From a checkpoint of a small sound classifier.
Model: 4.78M parameters, log mel input, arch vit, norm layernorm_no_bias, activation gelu, moe top_k, num experts 8, patch size [64, 2], layers 6, width 256.
Training: muon at rate 0.0028, 4500 steps, batches of 512, held-out accuracy 99%.
Data: trained on read English sentences (LibriTTS-R), 15625 training examples, 147.5 epochs.
Rows from block 2 of a small sound classifier, named by matrix and row number. Rows with one number belong to one neuron. Each number is 500 + 40 x the weight over its row's rms, rounded and kept within 0 to 999. All counts start at 0. Numbers have three digits each.
After each neuron's rows are labels from the 100 clips, of 14848, where the neuron reaches its highest value: "loudest" is the band of the loudest frequency at the time of the peak. Only what is clearly more common there than usual is listed. The data: read English sentences (LibriTTS-R).
# fc1: MLP up (model.blocks.2.mlp.fc1.weight, 1024x256), inputs 172-255
# fc2: MLP down (model.blocks.2.mlp.fc2.weight, 256x1024, transposed), outputs 172-255

fc1.587:597516530518460496426458579438498508468507482521459457518542481514552534521518522445463548539529507435435524555493518486479501503546425456492503499564502503500330546569528507547541445481453490523437471431549507469463525514495482465423476534554527521483
fc2.587:460493431500433384538557474454443491526396446510423564538514423541484499463529553523489515432434608543486496413519524443521466502486529471497441595461499517499511508454474498453494563500471473431463651415531478524501529505467491555522558521559554546534
loudest: 500 to 1000 Hz

fc1.87:567506532526549416507500529589529540487425533427446528484533488428441511513480497542518526548511498471564544563528481550474482500422526515598567458481557567531608492467511467462485434474483450506483482514511509530519555549420465429499457478487525553549
fc2.87:541464448516458525497522462491525527536519401472516606527488503523492456487494545503397515499444503486500477462464551487521481499442479461467506544494565572546538550578550451438398517504506576534516526547493504439501532449497557549512503536446526443459
loudest: 250 to 500 Hz

fc1.380:561528545515521503503549572494516563505526526510520476437487525483536470527513525502441534505484436532560467503495499579431463535475432406512471516441515570472466471473510458469488510479464433558498496565531513517550525482439483434542552459470603559519
fc2.380:398489488467472515520415535529480490523549474515510507558545467522452509481456524525508516535536479451465492403528501469522528550518518526478484517453556544427531560557489507470453410438558505528461477481562498483458534498502450497530485497495505492508
loudest: 500 to 1000 Hz

fc1.627:542499458573547548465540536443497499508453515496495499466546492547525474500520501473508590491547507462505564470510445523501507512467411561482442545489517460519521537528505540545584477516461478432488512531636509580481432472519466469481492519484466516437
fc2.627:543516543466475481573549547555453533490531503448533516502402468455454549558492530535446421481534495487452449505490563413482487550546494455471512486488461556475516467469553449502456492580470495507512483503442513462450471465445457495526517507433550509557
loudest: 250 to 500 Hz; 500 to 1000 Hz

fc1.670:492487577555476456445495494410522505449436521537509512554483482555479538478512517453541504522472522556569534467501500551444459482527482516493505469462563560551430553505498427465490543496482486540460518470537502594540542463505459424554459470503509491470
fc2.670:507571480455439448458539463529475470450529505447440476428506395471413572500437488591493466464536505447530419454539515511488523435454524427521409488501506485528499474540495494533569496534498481528476487505478511482504526520465439551564513551448470445508
loudest: 250 to 500 Hz; 500 to 1000 Hz

fc1.132:469578532499485501541553443540496527528499512495456504552525477568466476612451577465489463563536462474465520490411556593506501461549509502544440479543492449452553498518479497454456465477478523465572457561501540435508479416562527549510542505479472511539
fc2.132:498472533521531507484510445577435541518532511469559570527552501492498555469557550490462534470465463516463481471510528553626476422500422529529471535537462581497440505471452526425526513499464572498500592529484488533499439514476521449530532546485542502541
loudest: 4000 to 8000 Hz

fc1.212:531488523547453441575482485458512429497567542537476529493515551431514486515524532446488517474457507522438511540498533476513477452563451464506506472463420434497514475475468521579532492534428429588488490543482532532542494515528445528527485490492492512506
fc2.212:513451430444594477495491501511540493516498533517504491449506483522468511519588583522524527476441479540497547428489526473476522442454433507510418513470454516451566523492473513574556471499474515515602507518555435520478470518504547438570474509538474465473
loudest: 4000 to 8000 Hz

fc1.45:501565558511494469517527474416509523455464528438531520554435465481530537549555433510417504496461478536495506496477533482515428501590505501547456493571542456539508515493465441443444520520485526499534520536544504520495498571459536496480437595496521521548
fc2.45:469526501496490532525500551603543467497505543556529473535562534497467487553444535455471537500515533396477498423529593516468554448499490486535517501497451497539461532570560555533473544523564440554514466513487422481468555562569476426467452472453474526502
loudest: 500 to 1000 Hz

fc1.294:531517460434491480507582470515588549533434546485473475487498543456523482536531529485507498500438524507546544501503509496474571460563555568458501500416553501536503451534594509502575555488467442471497462546526509524483465524565550436541538509562511528483
fc2.294:505504506552518471513522470531484534448473471533531442511484445525514451509516514474456468430482563531484548484407548506445457477501468521522479487501557480461576488501455506531478494499470472515428512520505452561409575512518517504516457549491501525586
loudest: 2000 to 4000 Hz

fc1.33:529511549583468531447472505512556465507502600508483496506456453477489560504509536519534497457514483529509479591417545505582549458571447435516467534447558482542478499515488454504482486476491548573429467509497499473524535438483534450591521509439585512467
fc2.33:514514591481508491503498509515523463498514466539480539488516449500471500516438470535520513510463464505540439516477489492521486534507475507495495403506447480529478446533451495488539545459550495460471489481502499439546527474503516452487526500558498446485
loudest: 500 to 1000 Hz

fc1.742:466482425532562500527555482407546524509497473467481536395558449474562448511503516460515508477454504454508527493500521463472522500568515516554514487581502508481506534529543525462492511447454533504539460466468545526508526483517507442511488611493488544468
fc2.742:384507597520566485558528459543483522461418530466448456545476486492484526559508468537511512535539560552546479611546478437512512549515470516498463507482511453537412459466465486519476495480581527524498506517528447484504447499473471437503482483490529540535
loudest: 250 to 500 Hz; 1000 to 2000 Hz

fc1.608:444564473448445456521540572506491466548406447539500543491476450466544536511539481536567445486450426463501493501449514477478412489417574490510472552421484510523492527501568521506493520585543548519490520501478501571504429564524491485509550516428456543584
fc2.608:534492493495535471531489504548486452489464436478526480571536542534542489568556399465447463545526471498450509508547577587472567532471538525507462495535479497483443551557464497425541586565471489517482463521540474461511484401551547403553419474550481521500
loudest: 2000 to 4000 Hz; 4000 to 8000 Hz

fc1.2:468506465554496591453535506449503469451499498449423509513414470496551531482466478496508508444450551510476564557500512469499497451466540538600515450461506597487519551505509503537406436498401538466541491551555497432517505468523435447490496500436527520492
fc2.2:456436518434549522532493551461524493530517556545517470607508595484501598537432521503524516506537489485494574532482468449520524575459493516470538506503477502497563629509514531490506468459592458511429494494453509499514543453530448474474529458498493511470
loudest: 500 to 1000 Hz

fc1.657:460543547447467581551533495530514477445447498483564390513533487516536492501503484550511480446457451592578503511550423471482489545561541540503463511528496475510491468521497465479551523471579494449465453576496496557501509517457444462468500508451517508439
fc2.657:550527546532493441476469485501577503540522436519479465478435523451517528472489520533415466514611453444557429543448523485539470456465430527497520524434477544488506521586535530516505469519466470405520522521514508446535579515502518504536524470566500496470
loudest: 500 to 1000 Hz

fc1.702:507519492526517597485483460530497458448445598530492514489481496460553538530495452545500475512552520569387516552391495532558462551471495456501517454515488513508520506455449525509497495505466593517519475509505564546454516589452434510512526505460545509514
fc2.702:437519517497472535630464550541488496463543489591526503476458495539503548435492481496548454535505474537476506462471498482472588441482478471436475497463467483517514500462525571458507571477480473544424516513500520499552510514488490436492414435527525448497
loudest: 2000 to 4000 Hz

fc1.359:529515488514474496551533437547479591491482496481509454451527465540462490464511547507496501487512406477485510498517593445509498474486525432391438528462513522465425446539457586550483527521477538463440502461552491549536495487510536528459487516447431553435
fc2.359:495469498543451528532542549549624470478488570496435448452499480484569508498489550580514436474525514482405456514441514496512464495508516523461563456475529479538496521535503486465487395445516506548487481496523529539502455522445454475558438465444461461502
loudest: 500 to 1000 Hz

fc1.583:466488495528497538446474437496571497520454510543536560509472504560490476533436438510521479499545454513504496559443498525425521478510422492530453486463437491488469467435530554471473494546430495478437500533512602502424546482562481493509443450433499502486
fc2.583:538483478485487444484495436463449500520545495444519446558509510534501537537506547517501463457458580469527436512489453451515530513546528548522426507546512527546571416529574453528562448520510518419542454434427434444537498477493487519463559493459524439454
loudest: 250 to 500 Hz

fc1.488:426526451557409484452487488495491423466540478588468550537523550522525533479533549485510523496436509495509459501481549528468478424512562592505538523497501487571512467482490488437527496496539475460569462449547488488505503409439563541548499500518457519508
fc2.488:509604510413534597510466501520566556456412501478556465516597501513474510513489432484498474551469495496457542440479446426521493513468499480482481476514435553516488529501472419489482534519462486555487468518475568431498470491481466499463521518470586546465
loudest: 250 to 500 Hz; 500 to 1000 Hz

fc1.646:499470527514531496502574440498527450457443571523520516499467521485531444467469520576554545519530500524495489523456443528454496478507525528548510512471532560533546396523558490440544502586572478477579496535480490465454499430506574450566442525488466465467
fc2.646:467519448481429521484493508477569499527509444498457472511556493510541460528497514452512545529503498465545489586500485444526579529490522527438504436544486510410470502556507518536441508473454422521496522513433496483447520510504565465559529532496520481512
loudest: 2000 to 4000 Hz

fc1.698:484543534527499513517508569464617505500501565546574446522527542498512547438526499503476504465590458472455423488431505492480484561488438472438485502458542476464457464546497505502414508508528407477562502502454491480455458498458471505538521548472582510513
fc2.698:441516523460576495511477554556479477551528445533469531486434523575532487496543563506494557554510512464505558521556500536508531432553541525547531430509503512566540447420454513488517454499453468485535485530444498542565565476506459518580367457572503486408
loudest: 250 to 500 Hz

fc1.341:523531493492516553497486459503496522448488580419493531538548479526485494480491575576495449452596457507477452540522479474538480471523519415395544446418562513538436549518508484549541543515465477531476513459553454502480618515511493426531594505520511491482
fc2.341:496459498510529545518468554500464496479556507510472500478401453512563567490508470524476455449479514480522494459494545496511535522454447493436462479519430471435437558496434520440532460548474545426435435550521500525491460544500499526534481479543464493425
loudest: 2000 to 4000 Hz

fc1.707:565430555471463491525536449458488545453518536501462469595522479463549405526507570510521490473499524525508467457526506541517483491517483496499500481555483508483477485472534533541488473531426471492437523514444542532514508567518545481523462500496444483463
fc2.707:496487438482502513579547510557447477510477521518486541517476515508475509547527450452534508485510488510445525516439499504450519518532507464559459500453403425509484471448478447535441455569449558521486488505521448543462467470481471552485475525456516499522
loudest: 4000 to 8000 Hz

fc1.302:499489468496436556537506489468557490432466550387459522515518561524575401495526560480441529463488535500531426482500467534514494527502493519463593442467498529617548445527452552494484552472504495526450496549520608452504496521477509428516487470493500527588
fc2.302:508456490544484526524518533434492507521504525577519469541454451463424551523529452462430483475539485513475510497529493462486515444562505542447521531543504454536442576488527487453474529447463455568544510558552541516526514531484498456469495460445562465474
loudest: 250 to 500 Hz

fc1.564:500552408537480493499534483483489543497436473467512456540525430523472522493479514501458502550478478509496564511449420460481525480499492484501454520383464435444566508528450487451492487511494545475593563486534432502532524537529516485499489474495488437460
fc2.564:588521501482486433492544531513478532487482423438482558528522507512503416474621449479540592503532454543531423541478552519512524489461504500467531533489477526544471513522496513470441421542437497497500524459472493451493471514472470457485499582490464456455
loudest: 500 to 1000 Hz

fc1.744:478479514479482474498533536502500448443495529532451484520415486506433457517544559550421522501491518421484511535555403507519463476529497533475519528541417475459487518450501447531571580466484490498450499566519540531498511533505464468468465506536489547513
fc2.744:538492456551495438453494457498500524536519566531518529444501467511495553453555492537605480448476577509524462528471571595563513539462542519454507495479498516555471468521436464608555419452446520499472484526479507515500533434584531556514527522556510473486
loudest: 500 to 1000 Hz; 1000 to 2000 Hz

fc1.108:460477491476498519479517557481573476502520503444395522445523461501467468499528529478452491562496565534524587522520510444496552538454560457533555525527474499452421492570513612596482526518458554562505487529546461468478591501551499441404470461493555437478
fc2.108:519449503584478489480487427506537502515430464503463563491481524510590495506463526534482608434504477527555497547443426553504488467467420504463532473493464558505561462488589532472537547434521525471464504509491494470519486560496452501533434460502615580516
loudest: 250 to 500 Hz; 500 to 1000 Hz

fc1.665:496409515433448544560550531533501455478567454493501515452460523488550510508472555491548489489535430538531515514388555523480514453488507546465446405395442517534487541473494586402537523463485496484514492482487534460438548572440481510501469500524474534500
fc2.665:558529519475510470488429519528562535500551513483434450497486483482474443485472446513462426497452437496474446492514500431508505452519450458516551533489562516486520506513589559521514529424542499510575512522482511506467527444493519420521548505447499499476
loudest: 500 to 1000 Hz

fc1.414:504487530474496485586509439531532479468546461535502456453485530453489565525566476449475466508486474509471501595470523481433525544521594508563489484496582504502532481533512463455504508505514465525525422469527479468453576509508565499544526463468526546438
fc2.414:546517435451454498498483537560538526559471455490533493532433468587569405541520600489399423498489479572526481425485501468537527511422449465545479548541496512406498554494490481510470486481538471522491556553476568560514508478476536544529461478516468523553
loudest: 2000 to 4000 Hz; 4000 to 8000 Hz

fc1.456:504519516557468523420515548473503433455567472451543523447527571539499433504449521533510609556560516467466545422522501487467507540525520487575487407523524507520501434477486418510497569542454485444483468435490527506515497559514536482495549498581535474484
fc2.456:515544466462512523510590510513502582551474471482521504531533514508553522496520545487572465522446546493441466566557516486490551498503501434425500448499533555510481443493530498482551486486470519519515584474535484506448486457481513517551443512502551470508
loudest: 250 to 500 Hz

fc1.472:490458489508555499516495593554537474541483474566474574497445552475554471485453497466507487488514528482469569445514536510479384493442531441442521447492523464511537467460525465475519442507539493481544474539539470557432532420516548562447490517540538473562
fc2.472:433500520529466437545453447488507513454502527498486532511512559504555448503460440477551471497473494476452470532428498573472518516481563531519541463473448559496407511488488494526569574463469428489477429497497592444501491456527460465510502499444531508468
loudest: 250 to 500 Hz; 500 to 1000 Hz