From a checkpoint of a small sound classifier.
Data: trained on read English sentences (LibriTTS-R), 15625 training examples.
Rows from expert 1 of block 3, named by matrix and row number. Rows with one number belong to one neuron. Each number is 500 + 50 x the weight over its row's rms, rounded and kept within 0 to 999. All counts start at 0. Numbers have three digits each.
# up: expert up (model.blocks.3.mlp.up, 8x128x256), inputs 128-255
# down: expert down (model.blocks.3.mlp.down, 8x256x128, transposed), outputs 128-255
up.14:526448491533346489462540463567545500451493483456525558519540482496438501525510486610475469524494479520518477394496536453479382509570554567440560498523571478527612503496452539517560504473537512451430407588594482575435564484488513473505453502542539461487548527546562421611428500500481473482570456529478587542509441533456477557541389508428565451477503527601373545593423522557485348498557
up.15:445550563467526565431517513456521455585483534555574482457579524470512389447422542419516469481477493450464499637568518544422531512516496547499477445550502561527485497463506571501383531444514492578562508473503460498530513493513447460482491489412476593491502491529566509543509389386508457489464463529508427488486473477494585488456528412479454473515484458483440585471447421506450432427540
up.16:417520510364475497423473537485461479434526469482504522461470532473447456601492506509544513434563421444447535509515502553539535527550460468463510495539500546445535460596507522465455481571586353530519557462543393569445471490433523449362475588469513564506577521555501486402466536522410520494528489530557464413485518528516546613502543470509436532513525484482445455506461566487478492538565
up.17:507495507551486458498516524396473441510540527420362528571542673460601501461409494474502402512474500490508483380458459504453482504590486539531524427540538535508514485506544569572588500469511527495529482502439510496528529531491501518518490523530421518499514428428392504511583401515469500516495528542559568501448480521472559518476529518666521497475475534516439500489468434483568558482467
up.18:431491509594452475525491487492539523559528491546525590507457491550590532547436558593444544400585435476476458448469492442465573537424492440514560493471500504438452553443506483553612501503508521415513509502502474377500440531578497442471414543500461434535434518480542548530450526519593565549552457556516457586477456451568477549545492514536364556594557561474520572425549537438477492480523
up.19:585427536470460434603501560515498584558518499537514544539561529470530382531531520621576518501435488416437398502642537521491503529559457485523485560392507380503448454536575514509434491435443518468531460568486515427496447520549565377462511571506502560457400489595546522511476511475486523376457530494472480515458517370415521541629511533489533495487432447559515577373495507506488453570425
up.20:558520445575467478460507477522453473493518472459547542496416475485585400555568441475490523578574572479510520450567543547556510505510488429534483475590566509492573556518515421494441581465490524555600465534533557503421550495519534498439542396503511561550581511573448491523539516539448461434478477484472496594546550485512498495434394485490504449456538452473445453426387464484458514462569
up.21:538482472589482575529509464463598485452514554430590377516578530449459543494433560528526500539580567457602487443444481485539477497586473526470627449515531455501481543450464441458499579478610579456525480473525530460533405562446575516565517407480536468593513552493496496453486465450488506550523532543494492530488529406537485521525487457512510496511474511593486494538466508544484599441446
up.22:478559449500577456482522427547588571517587516454475565485464487467440536478502507414521455498526486508533571475507466451492486461467586449462518514536482572434460450452462463474547442570476467499533599577557566488623450512527561491502472462435575567488523486549500590563573509518409477641535538505462498510502463555600541455430545499492571510507485432528404458413450519509411488492508
up.23:665507588432505478509497497495474421669457475586497559586526519584561446497455463569458472466473519464495459553420464472446471551484588470474513507463485521459441511461434554419557582478503560437507498432500593514551502477557621523581573488535539579505541548494511578547508510433559494553523470472433458587456486520431439530456523474508540521451457533487508663500492444504364535529517
up.24:327493444507487517552593556585447392543488506451535569481536464481570512639559502551685492474495504486482442539410542526522554501578573475508521500461519519554498598489536503497435456410532501544493516420483529549548519484522531575480603489521576527516473492525507597503543499507398544527545472412465560504554536473512527594501561462505537573481477507482555592516510461481548462512440
up.25:432590551495530541536464540474561402566467422556527461561451433585444587510479525519500531482443486474473538504436474499470364512616563553504545458555467479509563550475635611510499384478496490497496514573513596530557528484518610535430431564555539544546538535507493484537426463507482551476529498508498545415447533473525517393505460449489468522481465502465620540483450517537581612501490
up.26:535449453587541499469481449434502468537568506521497463519437570515510416439487511537538554492552523535558535495458554496572452499504472541477502533506482539517494588583518467442524539364471432535493602458517531488512502449460506542425456443520426527509419555470554532526526460419512557529535494453485486525452468398441530514606515529518525518421478583561532596490466580390459547525504
up.27:531496459448395546463507498443498516478502450464417472493525489494478520508437545509446427420396445492488459445548469561551463432526505529449562543500518545525473552479552605485595469602536450531497513610469471466438494503539562494524487459587456537417535474558455449573605564512533497506485514448554522581469442407495500582528491520448661503489468561544436488488438587493530504509540
up.28:446593555517513440527559497478439549580487447478536379581494551570404486541504471438500590555590459455539424461581475503432436540499551445487521442507626468491536507434455472569460449512544502415505566435513483530489422454487549597549543574532419420465395471463496504562536586510476548511531468546567376495461550507506446499477516418445445501444550440398509512577544573494518575521496
up.29:461483468531557499503593481486484503444583449545543552442552444402467460572491453496487440486521473548505518388505458478478517486444513504550523493539394524476455530432608436484535466466501573455408472444453520442448514515447511470479527523510563412429545492409480552506500534629429468573599475501462606450493593534498581567499579539458487456446469548504429513495501545495489461417497
up.30:556488465462513482416502541463442468576491551479512468516515502474529567493451501551517438447425436406536570402550545536485464419445534573446520535457575470534449504394581506511499448462494487462533480486552457523500474472630554499547550519578431444519534462503548346483516543423450442450522440645520478534571427478457507441528458477483539494545382439498489529507529466477572464480379
up.31:441519416524532424537583464476486514472457488492456487483456433593599440497413500523565605582483458506456434437511460435455452588449540519489457580636524535546534493516472537512480519505525506524429496469582500440414505509468426470426638601523604508550565518397493513458567542535485468410458590535499542532534531367547494449474441599489507427551466551457475510474551493604492500609517
up.32:450492440589587467417596467519523459483470562422514507456491347433468454453553462565419524582452543480532413464523469492432527529484519554466576432561449444450482480450599454519476428540546516495451499549563548548454526490477569519492527491423549544487523576521498587532546471438536497444537437424577499493575532476472425519509561506481532533402402452529530558456504535449414450417514
up.33:562565520517541528529549436521512563497536480544470524446486483486499561449476493519450463552577448479471493509512407536546497507447485476454538441411515551475565516417485455470464515538440550559601406544493482540526492496542476486565581397490565497467505514526578581402457452438473431517465514510457536379505420465479419587514500516556465527429490527478509541477467533551523443431518
up.34:465550508543607512532452392449428474517578451443477539464477548484538415493522504467455447544466523549514476480479490447583469584542487447504586518466530552492470532488538569529493420566533509484489640463521450470471462525481422516559488572517526431495466475608448598572438504500506515453503404424525593424423503406516505448451484517518485374525498487443477520548599413394460569539532
up.35:502533538404455476539509533453449521483501552460516466563573437479519381446512583504476505459452514498514596497501445492432493479441483543541591518468411485437493456472483446569530440446543528482518516516391481500391521509518534461414507488456586544479443482525560510552510484521453495408584481523459504542574573442440412485512548554433508531573514590445574603433450411586448445439516
up.36:470549512483399502505508486483509541502464436463462452349543522537512597487493486505479500430499529546520625551529476528419422449453548515477523553574510450441550478498534482615526535429535475484459497443436474453459446462618458475499529422486510572478583479445572530595519530516417415498466491489430444401547513456516449527449473495575501557593506480484524521444495494466530472578634
up.37:487484480528687500579571463486579525468468523538457508460435432483460400523524535594480480515484447542504513488534427487441519529453473481472457462488461581479442488461531490507501487501418571502385610469519505437469523551478580488483404516504543480410480571402450600554520423497494546611601479542429564463499520462525475583489577522497520410479443429512440393474540483604524448535519
up.38:457454466495533426470395578423505550504544505461476459466513421547485528532500513415421466476508561588418462468491572492460523471497512517502616488482533563489438500534391478513463519508502529524422495477522445523501485478545485430585534476552354550542508549537622534531509537405461414506463505482582433419534481445555489494547492473585585472560579513436485391514487520516560640499463
down.14:491543518439468512534516536488489518521509516484489582450451547518487462430524373608620492457513470510564386458546472506466521537549541528439464625541477495608484491659577468525484548488551562520475514531581503517482483509480517533437440532507532461517507553486449545462548593598430539448487466528536413475534584449505465560547469468532534569533462555417454392490466467430566439398528
down.15:490477525466514479462534445446485499500470534520506501513524493413558548480527602536549479551376520552480544522491522556570487562475481527485479514491462593489475471394559504580508457515523554580512407519502551451558547517449561477553508500568415449538537489428451412536489466473483530545532477479504438494454426623507392439440510448473537537415590484438572448469525481391519525514438
down.16:582516497530537552528398657538520503496471401457495491482421543491490472492528491506591444486465513511537452443545516580603565525494478491495406520448512486619476529446501471474532462500525472523443531546470418502491424581505479527550481502471399512428478523523427542520471567529558451374563532522492496522540510524467449540577446590601577424530462568462528557587468452506524587469502
down.17:456503484427494544444498452500461503514550497420579513389480461532466561543535539543466518543535457506405527463471506446577520522439507552562464597520576468461565497440446572438484441454588586539540564489512515505541440465546571520501456476572437415479407485462538517512450495502579429549523596452525543475516458651389477565496485508556454576523515535455475513515471446538454659459515
down.18:572473465454539502499456537452599549521561526465476477480480453518441464497520570459463508544519538495435537505580494604535547455446504482431453454499464495544487568535429420533554424480413480403410548599464416453533573483508462455558552451434561552563460439397473637504517499480450465509464548503499427499480536490494531509462546505530530482467494441595547527470458458531465365435420
down.19:559519545455557412551480479459488466516555478495475555379528438535502435538470433530510497573524530469531410497538552499501462443550540456637440527425528508522496532387441413502490568547527440479431448474462429535583658547434505610511579482498528528490484514555478484545522517536414516563555475505486473517517457519640567521529455476484445448329536527517518469463527554576480470486472
down.20:429586512507471546499570487513605489476555493454480501523550546481480592472458492474490568510508516504511509552508462598530499445499456513473542417459483448474514447525433452514508457537564534541455469430548503434495456582552503560521472578457387517394409555502523452488498443455431476491428455561491542590394455549556534628573556473448466483462457497377404519509596548492588512497374
down.21:525482435483512433557587372460550399445498440518477498530500494460512496500527543433465512583544511504533591507505534492573500546550508486503510455498554544521543430561563484481460526496419514484523536589478441466402468512525424559563470423538564436440553559488473535532502492452550522515545411513553531501502536489483475459547488472536497478453487579586380496516562481479504453432416
down.22:444579592508541540523451440503484534494523551523444413482449550461438478519494397532568570516537525392475458478571495543547601400482434475646505533549516442497515549518438581519550559449573521524511577579465506518388482501459523510524479524430518527498515450569555456477533556485535519504512522440520446500524507504469433476458475565435517492411472541523543493480443454538490518503473
down.23:512435494485511434563483546446439482542466436547441548427447523491469481650526502468414516518535463486603523528469437436421407512592539578535516503489507529475478548460433466479565411486530561519533557462516498440497513443548520518445570437543557404445548437466433585493459465443480433531483434519455511519450423556562570518559478487476564525450501470404519560508547468446471571549477
down.24:529560539530538498490487422451546597402537473572554507503577407489458559449523464483429537616488532457422500507566416520590440509441498539488523461539474560522598550482566516530540590547488569405435492484555545465401524485562537491511560507480460523477395602513499522481523464481484540473496508565487552470508584360637502454518498529514481523518518565478447512438459507367449413540487
down.25:437514567426465478544588476528479538616436502494502530519566505513511428431548438492558499490443564443502509578471440573397520579466488508500579525554435483463452433556494618482488475518530496549527533446522410512504507514501467528528539424415510482506465499472509550631596464570464506491471490554474480545505497466470458526453484524499518480478576465436488507467516540565482476490439
down.26:542445571480491526522482538516458554552486476454472471501499477514538457435466496440573518467485514486415498514603471528453418555577424532434483565490596463571500493428565512574526437454573382543482533466490495468474497500506598508520496545499505524496497457506534502494469428510537439537463496436539464559501537609448532417565481469559497501638570515491474522539544482484444493483514
down.27:436590560491573484458552554530440555443415579559461419492499482544503473524557452487531510577458468464552542581472415550535455554450439545494510582563406509560532575400496498612493503447504472421407544472481520490615537391486571488527453560519521555494467437528610475521555511460514464440510480529442491505456499445562490444547490474474408520468535516480419476468530469471532553514609
down.28:486431560498555551395458532369440514496493407472511523410484453391509543512480585397515493526533433573475418494478467519578578547441475493515409425522543492627476492512542517492459475500504480479512539579560564482525479366467538464428527520469460487614502487424575554501451518544562594645525501487462497466509615560492481469536561514455546482563563549455484446457479445495468485514508
down.29:444558533487526393514526459508522622489460565423463425423473454508474449471447486538560539576478526536451456426534442464481433408509475433545521549483549482460475570502561556518451463521528548474603529480533480450593527557603552534434495451446525498504506474583442481592425482547546551454512492473516491473539474499487486564446491522472516499529511498390481446502513496398483545525483
down.30:602551418568500575585403513563454496443424638494524524494572552468498485465475502469580459526532501405543480457489507552450445453515530542512459478512605560543415450504493476530564528468553509420532589545503457521441411551463450425539469516469476477524523481479541572502534578504506534522523655481556559452544472485562452530408491396481490518457555478498507372553527501396619558501505
down.31:418427529448469499447547412518546527411502489476423529498446450458439408495492579488555473551481500527439535512568474504537494454515420486523419434482500405489388578564563463525531534527590529460636517523506509525413502559484617479574505416493370548498466509555461493464552577511442528463497451463492558503491596620500508525460454560504524483490525543449590564429447503501446428544488
down.32:529546544489474555546472545550540419533626490457526473548467555554478422461458540530578558465558491513501516537479466547510480452545529524474514510524457551521403556489465464481550529505566525519429449535541455468416506494494501524465489493584505478515408415503474460608432494519336463525483499560454437415455510515506478508530475425515553494460562511537430479554399540489421545374510
down.33:521486465505444408505523524453431532505443483482537432482493588428409528499581454480524552571580506588505533493624469572486478448526428530500544483540558463577477498467593526453544455536522486484465496533468500408504541529441571487578496405524462524505472508475522528456552554595460513466543559500441466513579556513436531540564544517648527429550424483507512430433507527457493602504471
down.34:477495483469458529574523572527456484436546560497451385543436491476540470399577465553514534536489453496420441457459485505495477502504543505437653548525497523467438485575486487483561540490482537454474480491490411447500417470402518472450522560483471451496482486498512495559467503556432612577445496566496561535468518602514498424521512496514470470456521534497515557438492583542510521475595
down.35:530413431479459501515484589467509470533543513473459545543446491533500527434473413534485552481431502511480423521499508593527531633534623464464425434526485414503542384461559480482583574426557483519437507528560589512448410525466431546519482533465497530440525474554482536569505489515505478490560493484429554485540501491477526518511441540532463559516474460499498524543537441477402481501370
down.36:441465532529476455526501514493486532433491579507431485444459463396571490556491579424541514488467520511548566473527478533479494394433351529554525464422476404507502428536508522475586435480522501425466477477485582463503440458492438512535486475498572502508508488479441477465537475590485476548485459524531478505457542543470503523413577503507565529461552442500430495451572484563577570464515
down.37:524487551526453451510510422592378480498566462437512565543458598507482493494532513518446541507480568591525493509542548494481488464505450389431435487520560539453389512574519491480467568471558561540496546533540484569423486497452516460536530457580485473493614550452550521455380549470543457482539574428510552574482473492444481627555473457439534526534459562459497451537558489432508563493478
down.38:504561445446453482449522473411404425433480459544482505500491422410404509481464510538644559500517457551529543505468513537539525478451455348441518474450462438525556419581476459429380461445570424476555467482458493549583478407461486604517551534523463451503559469535492450467480458516597581559452584525564538521427480539562493524516467422523573578520556416447486519511457452529436529453475